A small image VAE, trained from scratch.
Training: cautious_adamw at rate 0.005, batches of 128.
Data: trained on photos of plants and fungi (iNaturalist), 90422 training examples, 56.6 epochs.
Rows from block 8 of the encoder, named by matrix and row number. Each number is 50 + 12 x the weight over its row's rms, rounded and kept within 0 to 99. All counts start at 0. After the name is the row's rms in percent of the matrix's.
# conv: 3x3 conv (encoder.blocks.8.conv.weight, 128x128x3x3), inputs 112-115, a 3x3 kernel for each
conv.21 009:63 99 85 73 99 77 50 50 50 50 50 50 70 50 52 50 99 99 50 50 50 50 50 50 50 50 50 50 50 50 50 50 50 50 50 50
conv.22 006:27 23 21 38 34 31 37 35 33 50 50 51 51 51 51 52 51 50 50 50 50 50 50 50 50 50 50 50 50 50 50 50 50 50 50 50
conv.23 008:54 50 50 50 50 50 50 50 50 99 99 77 87 99 99 50 35 50 50 50 50 50 50 50 50 50 50 50 50 50 50 50 50 50 50 50
conv.24 248:50 50 50 33 50 53 56 52 51 50 17 00 48 55 50 49 50 34 50 50 50 50 50 50 50 50 50 50 50 50 50 50 50 50 51 50
conv.25 074:42 42 42 99 99 99 99 84 53 99 99 91 99 99 99 36 34 34 50 50 50 50 50 50 50 50 50 50 50 50 50 50 50 50 50 50
conv.26 086:43 50 64 72 61 64 84 76 99 70 63 85 73 58 64 50 46 54 50 50 50 50 50 50 50 50 50 50 50 50 50 50 50 50 50 50
conv.27 082:42 42 50 99 99 99 99 99 99 87 83 81 62 80 73 43 35 35 50 50 50 50 50 50 50 50 50 50 50 50 50 50 50 50 50 50
conv.28 100:50 73 55 87 49 99 99 99 99 31 31 30 63 57 62 50 86 99 50 50 50 50 50 50 50 50 50 49 49 50 50 54 52 50 50 50
conv.29 077:43 43 42 99 74 85 94 49 99 85 84 79 58 61 52 36 35 35 50 50 50 50 50 50 50 50 50 50 50 50 50 50 50 50 50 50
conv.30 160:36 54 56 99 99 99 97 99 99 19 47 42 58 99 78 37 69 86 50 50 50 50 50 50 50 50 50 50 50 50 50 50 50 51 50 50
conv.31 137:46 46 45 99 99 99 99 99 99 85 87 91 74 75 77 42 41 41 50 50 50 50 50 50 50 50 50 50 50 50 50 50 50 50 50 50
conv.32 132:28 32 44 34 36 48 25 32 43 91 80 91 63 75 71 64 99 99 50 50 50 50 50 50 50 50 50 50 50 50 49 46 44 50 49 50
conv.33 116:67 50 51 78 63 68 52 50 48 99 86 96 69 72 84 77 99 99 50 50 50 50 50 50 50 50 50 50 50 49 50 50 47 50 50 50
conv.34 099:42 49 60 38 44 51 38 26 34 99 99 99 73 70 84 90 99 99 50 50 50 50 50 50 50 50 50 49 48 50 47 43 45 49 48 48
conv.35 100:63 69 76 44 52 48 33 38 36 71 50 78 63 49 66 83 76 99 50 50 50 50 50 50 50 50 50 50 50 50 49 50 50 48 46 46
conv.36 214:62 20 47 18 36 51 45 33 23 42 32 50 32 00 39 63 53 19 50 50 50 50 50 50 50 50 50 50 50 50 50 50 50 50 50 50
conv.37 092:42 38 48 23 23 32 30 29 34 99 99 99 92 99 93 62 75 75 50 50 50 50 50 50 50 50 50 50 49 50 48 47 48 46 42 42
conv.38 107:41 40 33 52 44 50 39 45 44 99 99 81 72 81 62 58 99 99 50 50 50 50 50 50 50 50 50 50 50 50 47 45 44 50 50 50
conv.39 117:45 48 46 35 40 29 43 43 38 87 67 99 50 44 71 51 31 84 50 50 50 50 50 50 50 50 50 50 50 50 48 47 49 49 46 46
conv.40 075:36 77 20 50 51 47 53 48 82 49 50 65 77 70 50 50 77 67 50 50 50 50 50 50 50 50 50 50 50 50 50 50 51 56 59 51
conv.41 050:23 28 33 13 13 00 42 43 35 00 00 00 00 00 00 49 48 47 50 50 50 50 50 50 50 50 50 50 50 50 50 50 50 50 50 50
conv.42 122:33 99 99 66 88 27 57 00 03 00 48 50 26 16 77 61 99 99 50 50 50 50 50 50 50 50 50 50 50 50 50 50 50 50 50 50
conv.43 041:16 32 23 28 24 11 27 35 18 00 05 00 48 47 31 50 50 48 50 50 50 50 50 50 50 50 50 50 50 50 50 50 50 50 50 50
conv.44 048:17 23 36 14 14 00 38 39 27 00 17 00 10 40 05 81 80 50 50 50 50 50 50 50 50 50 50 50 50 50 50 50 50 50 50 50
conv.45 059:15 29 32 16 13 08 34 26 31 00 00 00 30 47 33 50 50 48 50 50 50 50 50 50 50 50 50 50 50 50 50 50 50 50 50 50
conv.46 073:18 15 13 49 49 49 48 49 49 53 54 35 99 99 77 99 99 99 50 50 50 50 50 50 50 50 50 50 50 50 50 50 50 50 50 50
conv.47 112:48 86 57 41 50 46 36 44 31 71 69 50 38 38 09 42 49 20 50 50 50 50 50 50 50 50 50 50 50 50 50 50 50 50 50 50
conv.48 267:39 56 53 49 46 50 65 57 52 50 50 46 52 37 50 51 70 56 50 50 50 50 50 50 50 50 50 50 50 50 50 50 50 49 50 50
conv.49 191:39 16 58 17 50 48 50 51 49 52 83 50 66 62 36 45 50 52 50 50 50 50 50 50 50 50 50 50 50 50 50 50 50 50 50 50
conv.50 114:50 50 50 50 50 50 50 50 50 63 69 70 50 50 50 50 50 50 50 50 50 50 50 50 50 50 50 50 50 50 50 50 50 50 50 50
conv.51 125:50 50 50 50 50 50 50 50 50 61 67 68 50 50 50 50 50 50 50 50 50 50 50 50 50 50 50 50 50 50 50 50 50 50 50 50
conv.52 114:50 50 50 50 50 50 50 50 50 62 69 70 50 50 50 50 50 50 50 50 50 50 50 50 50 50 50 50 50 50 50 50 50 50 50 50
conv.53 117:50 50 50 50 50 50 50 50 50 64 69 70 50 50 50 50 50 50 50 50 50 50 50 50 50 50 50 50 50 50 50 50 50 50 50 50
conv.54 114:50 50 50 50 50 50 50 50 50 60 68 69 50 50 50 50 50 50 50 50 50 50 50 50 50 50 50 50 50 50 50 50 50 50 50 50
conv.55 114:50 50 50 50 50 50 50 50 50 60 68 69 50 50 50 50 50 50 50 50 50 50 50 50 50 50 50 50 50 50 50 50 50 50 50 50
conv.56 056:51 53 50 50 50 46 46 49 37 48 50 37 58 53 61 99 50 99 50 50 50 50 50 50 50 50 50 50 50 50 50 50 50 50 50 50
conv.57 168:47 39 99 56 63 70 40 84 63 50 64 82 50 57 52 62 81 79 50 50 50 50 50 50 50 50 50 50 50 50 50 50 50 50 50 50
conv.58 058:27 50 45 48 49 27 48 30 33 50 51 50 65 85 82 99 99 69 50 50 50 50 50 50 50 50 50 50 50 50 51 50 50 50 50 50
conv.59 045:41 86 99 52 74 99 99 99 99 56 54 54 99 84 74 99 76 53 50 50 50 50 50 50 50 50 50 50 50 50 50 50 50 50 50 50
conv.60 033:44 94 71 60 48 55 79 59 52 72 72 78 94 81 78 99 99 99 50 50 50 50 50 50 50 50 50 50 50 50 50 50 50 50 50 50
conv.61 061:32 37 40 46 45 39 44 44 31 52 53 51 64 57 54 79 52 45 50 50 50 50 50 50 50 50 50 50 50 50 50 50 50 50 50 50
conv.62 077:48 48 48 68 61 51 50 49 54 81 99 99 83 84 85 82 75 85 50 50 50 50 50 50 50 50 50 50 50 50 50 50 50 50 50 50
conv.63 088:60 58 57 52 53 50 51 52 43 47 49 50 62 66 74 58 59 58 50 50 50 50 50 50 50 50 50 50 50 50 50 50 50 50 50 50
conv.64 062:23 38 48 11 31 41 00 28 52 50 50 50 30 38 37 00 00 57 50 50 50 50 50 50 50 50 50 50 50 50 50 50 50 50 50 50
conv.65 064:50 50 83 00 00 14 00 03 50 36 43 49 08 30 50 00 00 00 50 50 50 50 50 50 50 50 50 50 50 50 50 50 50 50 50 50
conv.66 105:65 00 48 50 50 44 50 76 62 50 93 50 50 50 50 36 41 99 50 50 50 50 50 50 50 50 50 50 50 50 50 50 50 50 50 50
conv.67 119:99 99 51 38 33 57 99 99 99 37 28 00 49 55 50 99 99 99 50 50 50 50 50 50 50 50 50 50 50 50 50 50 50 50 50 50
conv.68 042:21 29 48 00 50 46 00 23 21 50 44 41 50 50 50 00 55 56 50 50 50 50 50 50 50 50 50 50 50 50 50 50 50 50 50 50
conv.69 076:50 59 85 25 41 50 46 74 88 50 50 00 66 52 54 49 99 99 50 50 50 50 50 50 50 50 50 50 50 50 50 50 50 50 50 50
conv.70 059:34 44 49 05 32 38 00 25 38 50 50 50 47 50 50 00 00 31 50 50 50 50 50 50 50 50 50 50 50 50 50 50 50 50 50 50
conv.71 068:51 57 77 00 23 49 50 50 50 96 86 99 51 58 63 53 67 53 50 50 50 50 50 50 50 50 50 50 50 50 50 50 50 50 50 50
conv.72 007:50 50 50 50 50 50 50 50 50 50 50 50 50 50 50 50 50 50 50 50 50 50 50 50 50 50 50 50 50 50 50 50 50 50 50 50
conv.73 006:50 50 50 50 50 50 50 50 50 50 50 50 50 50 50 50 50 50 50 50 50 50 50 50 50 50 50 50 50 50 50 50 50 50 50 50
conv.74 007:50 50 50 50 50 50 50 50 50 50 50 50 50 99 50 55 63 66 50 50 50 50 50 50 50 50 50 50 50 50 50 50 50 50 50 50
conv.75 008:76 70 50 50 50 64 50 50 50 50 50 50 50 50 50 50 50 50 50 50 50 50 50 50 50 50 50 50 50 50 50 50 50 50 50 50
conv.77 012:50 50 50 50 47 50 27 50 50 50 50 50 50 50 50 50 50 48 50 50 50 50 50 50 50 50 50 50 50 50 50 50 50 50 50 50
conv.79 006:50 50 50 50 50 50 50 50 50 50 50 50 50 50 50 50 50 50 50 50 50 50 50 50 50 50 50 50 50 50 50 50 50 50 50 50
conv.80 089:50 49 43 16 34 03 50 50 50 44 44 47 49 49 49 51 50 99 50 50 50 50 50 50 50 50 50 50 50 50 50 51 51 50 50 50
conv.81 073:99 99 99 84 53 49 72 51 92 49 49 50 16 17 00 39 14 17 50 50 50 50 50 50 50 50 50 50 50 50 50 50 50 50 50 50
conv.82 082:50 48 47 14 39 07 50 50 64 37 32 20 49 47 49 51 50 99 50 50 50 50 50 50 50 50 50 50 50 50 51 51 50 50 51 50
conv.83 073:52 51 51 61 50 50 72 81 99 48 48 49 45 49 49 51 50 99 50 50 50 50 50 50 50 50 50 50 50 50 50 50 50 50 50 50
conv.84 126:50 57 29 87 00 54 50 45 75 00 52 56 50 59 00 39 10 11 50 50 50 50 50 50 50 50 50 50 50 50 50 50 50 50 52 50
conv.85 069:47 46 42 48 46 35 50 60 68 50 50 50 36 35 36 49 30 40 50 50 50 50 50 50 50 50 50 50 51 50 50 50 50 50 51 50
conv.86 072:50 49 49 30 33 00 50 50 65 46 38 45 34 48 20 52 56 99 50 50 50 50 50 50 50 50 50 50 50 50 50 51 50 50 51 50
conv.87 086:32 50 84 50 40 50 49 47 50 50 50 58 92 99 61 50 15 00 50 50 50 50 50 50 50 50 50 50 50 50 50 50 50 50 50 50
conv.88 143:54 53 49 78 50 54 67 55 51 50 50 64 65 37 50 71 54 38 50 50 50 50 50 50 50 50 50 50 50 50 50 50 50 50 50 50
conv.89 124:33 51 12 52 41 44 66 31 85 40 29 00 51 56 39 37 30 61 50 50 50 50 50 50 50 50 50 50 50 50 50 50 50 50 50 50
conv.90 100:98 81 50 50 50 50 92 99 99 15 03 07 58 54 56 48 48 46 50 50 50 50 50 50 50 50 50 50 50 50 50 50 50 50 50 50
conv.91 120:94 76 69 60 51 56 86 73 98 17 10 20 58 56 50 50 50 58 50 50 50 50 50 50 50 50 50 50 50 50 50 50 50 50 50 50
conv.92 127:98 90 67 59 63 54 99 99 99 24 15 14 55 51 51 49 50 50 50 50 50 50 50 50 50 50 50 50 50 50 50 50 50 50 50 50
conv.93 099:99 90 55 69 67 62 91 99 88 34 10 06 58 52 52 45 46 47 50 50 50 50 50 50 50 50 50 50 50 50 51 51 50 50 50 50
conv.94 112:92 93 59 50 50 50 99 99 99 42 22 09 50 50 49 50 60 49 50 50 50 50 50 50 50 50 50 50 50 50 50 50 51 50 50 50
conv.95 115:99 89 50 50 50 50 79 97 94 60 56 47 50 52 50 45 43 38 50 50 50 50 50 50 50 50 50 50 50 50 50 50 50 50 50 50
conv.96 207:27 50 44 53 50 50 38 00 51 62 50 79 50 50 50 63 23 50 50 50 50 50 50 50 50 50 50 50 50 50 48 50 50 50 50 50
conv.97 075:64 63 61 60 60 59 53 53 53 99 99 99 86 84 74 99 99 99 50 50 50 50 50 50 50 50 50 50 50 50 50 50 50 50 50 50
conv.98 185:39 36 46 49 57 82 54 53 50 62 51 64 51 50 75 47 42 50 50 50 50 50 50 50 50 50 50 50 50 50 50 50 50 50 50 50
conv.99 057:64 65 65 61 64 64 54 57 56 99 99 99 89 91 74 94 55 58 50 50 50 50 50 50 50 50 50 50 50 50 50 50 50 48 50 48
conv.100 064:62 65 61 54 57 58 54 56 55 99 99 99 87 94 68 99 73 52 50 50 50 50 50 50 50 50 50 50 50 50 50 50 50 50 50 50
conv.101 058:64 62 62 57 58 57 53 52 52 73 73 86 99 99 76 99 99 76 50 50 50 50 50 50 50 50 50 50 50 50 50 50 50 50 50 50
conv.102 096:56 43 56 33 45 73 53 85 64 99 87 57 50 50 50 78 96 54 50 50 50 50 50 50 50 50 50 50 50 50 50 50 50 51 50 50
conv.103 050:67 58 59 60 60 57 60 57 53 91 99 99 99 82 70 99 66 55 50 50 50 50 50 50 50 50 50 50 50 50 50 50 50 50 50 48
conv.104 023:68 60 51 53 53 56 48 50 50 23 14 50 70 50 48 46 33 00 50 50 50 50 50 50 50 50 50 49 49 49 50 50 50 48 48 49
conv.105 048:51 53 83 99 99 99 99 86 99 48 47 50 47 48 52 49 48 49 50 50 50 50 50 50 50 50 50 50 50 50 50 50 50 50 50 50
conv.106 010:07 00 07 63 51 26 56 45 70 57 59 61 61 66 68 66 55 50 50 50 50 50 50 50 50 50 50 50 50 50 50 50 50 50 50 50