From a checkpoint of a small image VAE.
Training: 40000 steps, batches of 128.
Rows from block 1 of the decoder, named by matrix and row number. Each number is 200 + 20 x the weight over the matrix's rms, rounded and kept within 0 to 999. All counts start at 0.
# conv: 3x3 conv (decoder.mid.1.conv.weight, 256x256x3x3, standardized in use), inputs 245-251, a 3x3 kernel for each
conv.9,192,200,200,191,200,200,183,192,193,200,200,200,200,200,200,200,200,205,200,200,200,199,200,200,200,200,200,193,191,192,182,193,190,196,199,198,200,200,200,200,200,200,198,199,199,200,200,200,199,200,200,200,200,200,200,200,200,200,200,200,200,200,200
conv.10,197,200,200,182,200,203,191,194,200,200,200,201,200,200,201,200,200,200,200,200,200,200,200,200,200,199,200,199,198,179,200,203,200,200,200,200,200,200,200,200,200,200,196,200,200,200,200,200,200,200,200,200,200,200,200,200,200,200,200,200,200,199,200
conv.11,200,234,208,200,203,200,199,199,202,223,262,200,202,203,200,202,205,209,200,209,200,200,200,200,200,200,199,200,254,231,200,200,201,201,200,216,200,334,249,197,200,194,200,200,202,200,208,200,200,200,200,200,200,200,200,206,200,200,200,200,195,200,199
conv.12,199,197,200,174,253,208,203,216,246,200,200,200,200,202,200,200,208,205,200,200,200,201,214,200,200,200,200,241,300,205,200,206,203,203,334,231,200,674,225,187,296,201,200,336,189,200,200,200,200,211,200,200,200,200,199,200,200,200,204,200,200,200,200
conv.13,196,211,195,198,196,196,205,205,202,201,199,189,199,195,199,199,168,200,200,200,200,200,200,200,202,202,205,200,199,198,208,201,199,202,208,205,200,218,184,200,241,200,180,220,197,200,200,200,200,200,200,201,202,204,200,200,200,203,216,201,203,210,207
conv.14,160,169,193,161,200,200,143,153,188,189,200,200,200,200,200,204,200,202,200,200,200,200,200,203,200,200,200,200,200,198,195,200,198,167,200,198,198,233,196,200,200,200,166,198,199,200,200,200,200,200,202,200,200,200,200,201,200,200,201,201,200,200,200
conv.15,188,202,198,123,190,200,196,191,200,200,202,194,45,49,23,199,200,199,200,200,200,200,200,198,200,200,200,200,200,195,200,200,181,200,219,203,201,202,204,175,201,152,200,178,162,200,201,200,200,263,193,200,200,200,201,201,200,199,200,200,200,213,200
conv.16,200,202,200,200,200,200,241,210,200,202,201,215,200,201,201,200,208,200,200,202,200,200,200,200,200,200,200,221,198,199,201,200,205,197,200,197,200,200,200,200,200,202,199,199,194,200,202,200,200,200,200,200,200,200,200,203,200,200,200,200,200,200,199
conv.17,200,200,200,201,200,111,200,191,200,201,150,201,204,269,199,200,200,192,200,199,200,199,200,200,200,200,200,200,194,200,200,178,200,180,198,200,198,197,200,200,195,200,200,200,200,200,199,200,199,200,200,200,200,200,200,200,200,200,200,200,199,200,200
conv.18,200,234,203,200,202,200,200,216,201,201,348,200,202,200,201,200,200,181,200,220,200,200,200,200,200,200,200,212,245,228,200,230,214,199,180,196,200,200,200,201,213,214,200,200,200,200,224,200,200,200,200,200,200,200,200,227,200,200,200,200,200,200,200
conv.19,200,200,200,206,200,200,200,200,200,200,200,200,200,200,200,200,200,200,200,200,200,200,200,200,200,200,200,200,206,200,199,200,200,199,200,200,200,200,200,200,200,200,200,200,200,200,200,200,200,200,200,200,200,200,200,200,200,200,200,200,200,200,200
conv.20,200,200,200,200,200,200,201,200,200,200,200,200,200,200,200,200,200,200,200,200,200,200,200,200,200,200,200,200,200,200,200,200,200,200,200,200,201,200,200,201,200,200,200,200,200,200,200,200,209,200,200,200,200,200,200,200,200,200,200,200,200,200,200
conv.21,200,221,200,200,200,200,200,200,200,200,200,200,200,200,200,200,200,200,200,200,200,200,200,198,200,200,200,200,220,200,198,200,200,200,200,200,200,200,200,200,200,200,200,200,200,200,200,200,200,200,198,200,200,200,200,200,200,200,200,200,200,200,200
conv.22,200,186,201,200,200,210,200,200,266,200,252,200,200,200,181,204,202,195,200,190,200,200,200,189,200,258,200,201,200,200,200,253,200,202,420,202,200,341,200,200,406,200,199,398,181,200,192,200,197,200,193,200,263,200,199,193,200,200,200,200,200,268,200
conv.23,200,200,194,228,200,200,200,200,198,200,200,200,222,200,200,200,200,198,200,199,199,200,200,200,200,200,200,192,160,187,198,200,200,202,204,231,200,202,200,193,203,193,205,204,220,200,200,199,200,200,200,200,200,200,200,199,199,200,200,200,200,200,200
conv.24,200,201,200,200,199,179,200,200,200,200,163,191,200,200,198,199,193,196,200,203,200,200,200,200,200,200,200,201,200,199,200,200,194,203,246,243,194,200,200,200,200,200,200,209,200,200,205,200,200,200,200,200,200,200,200,208,200,200,200,204,200,199,200
conv.25,200,251,201,186,200,200,200,201,200,182,284,151,196,118,189,200,210,200,200,200,200,200,201,200,200,201,200,210,207,200,228,254,210,197,200,200,199,200,198,200,202,201,200,200,200,200,200,200,200,217,200,200,201,200,200,200,200,200,209,200,200,201,200
conv.26,200,200,199,43,255,200,192,200,200,200,225,217,32,441,275,198,200,201,200,200,200,178,200,200,200,200,200,200,201,201,161,200,200,202,200,199,200,200,203,180,200,200,200,184,198,200,200,200,184,200,200,200,200,200,200,200,200,198,200,200,200,200,200
conv.27,199,200,200,200,200,200,200,200,200,200,200,200,200,200,200,200,200,200,200,200,200,200,200,200,200,200,200,200,200,200,200,200,200,200,200,201,200,200,200,200,200,200,201,200,200,200,200,200,200,200,200,200,200,200,200,200,200,200,200,200,200,200,200
conv.28,189,200,200,200,200,200,200,201,200,201,200,200,262,200,199,200,200,199,200,200,199,200,200,195,200,200,200,190,199,202,200,173,200,200,193,200,199,199,200,200,153,200,212,192,205,200,200,199,200,200,197,200,200,200,200,200,200,199,200,195,200,200,200
conv.29,200,199,200,200,200,200,200,200,200,199,199,198,200,200,200,200,200,198,200,200,200,203,200,202,200,201,200,200,195,200,212,200,200,201,200,200,200,200,189,200,200,200,200,200,200,200,200,200,203,200,202,200,200,200,200,200,200,204,200,203,200,201,200
conv.30,208,316,200,240,200,200,200,199,198,202,200,200,215,200,200,200,201,200,200,200,200,201,203,200,200,200,200,232,245,194,202,200,199,200,206,199,198,200,200,182,198,190,202,224,200,200,200,200,201,205,200,200,200,200,200,200,200,201,209,199,200,201,200
conv.31,200,200,200,200,200,200,199,199,200,200,200,200,200,200,200,195,200,200,200,200,200,200,200,200,200,198,200,200,200,200,200,200,200,200,200,200,200,200,200,200,200,200,200,200,200,200,200,200,200,200,200,200,198,200,200,200,200,200,200,200,200,200,200
conv.32,201,209,201,200,200,203,181,200,182,198,248,195,200,200,202,200,200,197,200,200,199,196,200,200,200,200,200,199,200,181,183,176,195,190,181,196,195,198,200,199,200,200,240,225,206,200,200,199,195,200,200,200,200,200,200,200,196,196,200,200,200,200,200
conv.33,204,217,202,194,200,200,189,200,194,199,217,193,195,199,198,200,199,188,200,200,200,198,200,200,200,198,200,184,200,200,190,189,189,193,167,183,195,200,200,200,200,200,206,201,201,200,200,200,197,200,200,200,198,200,200,200,200,200,200,200,200,200,200
conv.34,231,268,218,200,291,200,199,200,189,234,201,200,200,187,200,182,200,201,200,200,200,200,200,200,200,200,200,220,198,214,186,168,181,193,166,204,200,200,200,232,251,206,221,348,201,200,200,200,200,200,200,200,200,200,201,200,200,200,200,200,201,200,200
conv.35,217,245,223,200,207,200,200,200,192,221,200,207,200,195,200,194,200,201,200,200,200,200,200,200,200,200,200,231,198,212,200,161,173,205,170,204,204,200,200,249,250,216,211,339,200,200,200,200,200,200,200,200,200,200,202,200,200,200,200,200,201,200,200
conv.36,230,282,219,202,232,200,200,200,186,236,202,200,201,197,197,195,198,201,200,200,200,200,200,200,200,200,200,216,199,222,180,174,201,182,170,202,232,208,200,269,210,220,239,311,200,200,200,200,200,200,200,200,200,200,200,200,200,200,200,200,200,200,200
conv.37,202,223,202,202,201,181,206,228,220,200,200,199,200,212,200,196,193,195,200,200,200,199,200,190,200,199,197,157,194,200,183,197,191,176,197,192,199,200,199,200,200,201,200,200,200,200,200,200,199,200,190,200,199,199,200,200,200,198,200,192,200,200,195
conv.38,201,205,202,199,200,202,160,195,193,196,200,195,199,200,197,189,196,190,200,200,200,200,200,199,200,200,200,198,199,200,198,191,185,200,199,194,197,198,200,199,200,200,211,212,209,200,200,200,200,200,200,200,200,200,200,200,200,200,200,200,200,200,200
conv.39,261,293,213,202,242,200,199,200,182,265,200,198,200,188,195,194,189,201,200,200,200,200,200,200,200,200,200,200,199,216,179,170,201,172,137,200,200,243,200,291,199,201,250,310,201,200,200,200,200,200,200,200,200,200,200,200,200,200,200,200,200,200,200
conv.40,193,200,224,200,389,199,199,199,200,154,200,183,215,236,202,137,200,201,200,180,200,200,200,200,200,240,200,277,61,200,176,199,137,312,177,229,238,261,207,167,369,201,199,484,200,200,179,200,200,200,200,200,228,200,200,180,200,200,200,200,200,251,200
conv.41,202,208,201,201,200,201,167,200,200,188,202,197,194,198,199,180,199,186,200,201,200,200,203,200,200,202,200,198,198,200,194,199,192,200,200,199,200,199,206,200,199,207,227,206,227,200,201,200,200,203,200,200,201,200,200,202,200,200,211,200,200,207,200
conv.42,192,198,198,149,200,293,129,200,245,191,199,199,186,199,204,200,201,206,200,200,200,200,200,202,200,200,201,265,208,207,256,199,173,182,161,134,196,200,179,214,200,200,211,200,218,200,200,200,200,200,202,200,200,201,200,200,200,200,200,200,200,200,201
conv.43,214,228,208,200,239,200,200,200,194,222,200,201,200,193,200,193,200,200,200,200,200,200,200,200,200,200,200,227,198,209,200,165,161,206,174,206,203,200,200,257,251,221,208,349,200,200,200,200,200,200,200,200,200,200,203,200,200,200,200,200,201,200,200
conv.44,200,200,200,200,200,200,200,201,200,200,200,195,183,200,200,200,200,200,200,200,200,200,200,198,200,200,200,207,169,200,200,200,168,215,158,200,203,187,200,197,200,200,199,200,225,200,200,200,200,200,200,200,200,200,200,200,200,200,199,193,200,200,200
conv.45,278,253,213,200,240,200,198,200,192,274,200,200,197,181,195,197,198,202,200,200,200,200,200,200,200,200,200,200,200,211,197,167,174,200,129,202,199,200,200,297,248,213,231,321,203,200,200,200,200,200,200,200,200,200,201,200,200,200,200,199,201,200,200
conv.46,261,279,212,190,238,200,188,200,172,258,200,200,184,195,188,195,185,200,200,200,199,200,200,200,200,200,200,190,200,210,186,196,201,152,136,197,199,198,200,233,221,226,228,274,216,200,200,199,200,200,200,200,200,200,200,200,199,201,202,199,200,200,200
conv.47,217,240,219,200,212,200,200,200,195,225,200,210,200,194,200,193,200,201,200,200,200,200,200,200,200,200,200,227,198,211,199,167,171,208,175,205,212,200,200,255,241,216,216,334,200,200,200,200,200,200,200,200,200,200,203,200,200,200,200,200,201,200,200
conv.48,200,306,199,200,126,201,198,203,202,200,200,200,200,0,201,160,200,200,200,200,200,200,200,200,200,200,200,189,224,205,224,242,200,208,127,200,210,200,208,217,200,198,289,18,192,200,200,200,200,200,200,200,200,200,200,203,200,200,200,202,200,199,200
conv.49,200,200,176,199,130,185,219,212,225,202,201,211,200,203,199,208,201,200,200,200,200,200,257,178,200,200,200,210,219,202,207,263,200,135,199,201,180,66,202,200,180,199,200,96,200,200,200,200,199,256,185,200,200,200,200,200,193,199,264,175,200,200,200
conv.50,200,200,200,202,200,222,198,199,160,200,235,200,281,198,334,201,200,208,200,200,200,200,200,200,200,200,200,237,292,218,201,274,277,190,198,199,200,199,199,219,206,200,197,201,200,200,200,200,200,200,200,200,199,200,200,200,200,200,201,200,200,200,200
conv.51,174,335,198,200,291,200,207,200,200,200,191,200,170,200,204,145,200,182,217,246,213,200,200,200,200,199,200,200,317,220,257,290,199,212,88,127,202,207,168,199,198,195,158,200,177,218,242,216,200,199,200,200,199,200,213,240,201,200,200,199,200,196,200
conv.52,162,108,158,125,200,172,142,122,196,183,199,195,200,206,201,200,199,196,199,200,200,200,211,200,200,205,200,200,202,180,235,218,205,200,207,200,156,168,182,197,200,204,162,158,200,199,200,200,200,211,200,200,208,200,198,200,200,200,211,200,200,209,200
conv.53,200,199,196,200,199,200,200,176,200,199,200,197,200,200,200,201,199,200,200,205,200,200,200,201,200,200,200,200,200,199,199,200,200,200,202,200,118,168,155,188,191,200,201,188,203,200,205,200,200,200,200,200,200,200,200,206,200,200,200,201,200,202,200
conv.54,199,198,196,199,209,200,202,204,211,196,199,200,198,193,202,200,197,199,204,205,206,200,200,200,201,200,200,210,205,223,208,220,200,200,199,197,200,206,200,190,200,195,200,201,200,205,206,206,200,200,200,201,200,200,205,208,205,202,200,200,200,199,200
conv.55,200,283,200,201,219,200,197,198,201,202,284,200,200,200,198,200,200,200,200,201,200,200,217,201,200,200,200,187,348,176,200,255,202,199,216,164,198,263,200,201,114,194,200,205,191,200,200,200,200,220,201,200,200,200,200,202,200,200,210,200,200,200,200
conv.56,200,197,176,201,178,189,208,200,193,200,200,199,145,146,95,201,200,192,200,200,200,200,200,200,200,200,200,196,205,163,199,216,208,195,200,201,150,217,200,200,202,200,199,172,187,200,200,200,201,240,200,200,200,200,200,201,200,200,201,200,200,200,199
conv.57,204,203,202,200,203,200,200,201,195,200,199,201,200,197,200,201,200,202,201,200,202,202,200,202,204,201,205,208,200,202,199,191,200,198,194,200,198,189,186,200,200,200,200,200,198,201,200,202,201,200,202,204,201,205,202,200,203,203,199,202,205,200,204
conv.58,200,192,200,200,200,198,200,200,204,204,200,200,199,200,173,200,200,201,211,226,206,221,200,213,200,200,200,200,199,187,202,200,198,201,200,199,158,153,177,194,190,201,184,192,201,212,224,203,221,200,212,200,200,200,212,229,210,223,200,217,200,199,200
conv.59,201,199,197,203,200,205,200,198,186,200,200,199,200,171,184,200,199,180,202,205,204,204,200,208,200,199,200,195,199,199,199,201,209,200,200,225,147,156,195,197,200,200,203,202,201,201,204,203,202,200,206,200,200,200,200,206,206,202,200,210,200,196,200