{"dataset": "photos of plants and fungi (iNaturalist)", "encoder_downsampling": "max", "decoder_activation": "silu"}
Rows from block 16 of the encoder of a small image VAE, named by matrix and row number. Each number is 128 + 24 x the weight over its row's rms, rounded and kept within 0 to 255. All counts start at 0.
After each channel's rows are labels from the 100 images, of 14976, where the channel reaches its highest value: "patch colour" is the nearest of a few named colours to the mean colour under the peak; "place" is the part of the image that holds the peak. Only what is clearly more common there than usual is listed. The data: photos of plants and fungi (iNaturalist).
# conv: 3x3 conv (encoder.blocks.16.conv.weight, 256x256x3x3, each kernel summed), inputs 52-103

conv.222 [128 128 128 128 128 128 128 128 128 128 128 128 128 128 128 128 128 128 128 128 128 128 128 128 128 128 128 128 128 128 128 128 128 128 128 128 128 128 128 128 128 128 128 128 128 128 128 119 128 128 128 128]
patch colour: black
place: bottom left

conv.35 [128 128 128 128 128 128 128 128 128 128 128 128 128 128 128 128 128 128 128 128 128 128 128 128 128 128 128 128 128 128 128 128 128 128 128 128 128 128 128 128 131 128 128 128 128 128 128  98 128 128 128 128]
patch colour: brown
place: bottom right

conv.25 [128 128 128 128 128 128 128 128 128 128 128 128 128 128 128 128 128 128 128 128 128 128 128 128 128 128 128 128 128 128 128 128 128 128 128 128 128 128 128 128 127 128 128 128 128 128 128 126 128 128 128 128]
patch colour: pink
place: bottom left; bottom right

conv.220 [128 128 128 128 128 128 128 128 128 128 128 128 128 128 128 128 128 128 128 128 128 128 128 128 128 128 128 128 128 128 128 128 128 128 128 128 128 128 128 130 135 128 128 128 128 128 128 129 128 128 128 128]
patch colour: pink
place: bottom left; bottom right

conv.170 [128 128 128 128 128 128 128 128 128 128 128 128 128 128 128 128 128 128 128 128 128 128 128 128 128 128 128 128 128 128 128 128 128 128 128 128 128 128 128 128 125 128 128 128 128 128 128 138 128 128 128 128]
patch colour: cyan
place: top right; top left

conv.41 [128 128 128 128 128 128 128 128 128 128 128 128 128 128 128 128 128 128 128 128 128 128 128 128 128 128 128 128 128 128 128 128 128 128 128 128 128 128 128 128 130 128 128 128 128 128 128 106 128 128 128 128]
patch colour: brown
place: top right

conv.58 [128 128 128 128 128 128 128 128 128 128 128 128 128 128 128 128 128 128 128 128 128 128 128 128 128 128 128 128 128 128 128 128 128 128 128 128 128 128 128 128 144 128 128 128 128 128 128 213 128 128 128 128]
patch colour: black
place: top centre

conv.230 [128 128 128 128 128 128 128 128 128 128 128 128 128 128 128 128 128 128 128 128 128 128 128 128 128 128 128 128 128 128 128 128 128 128 128 128 128 128 128 128 126 128 128 128 128 128 128 230 128 128 128 128]
patch colour: black
place: bottom left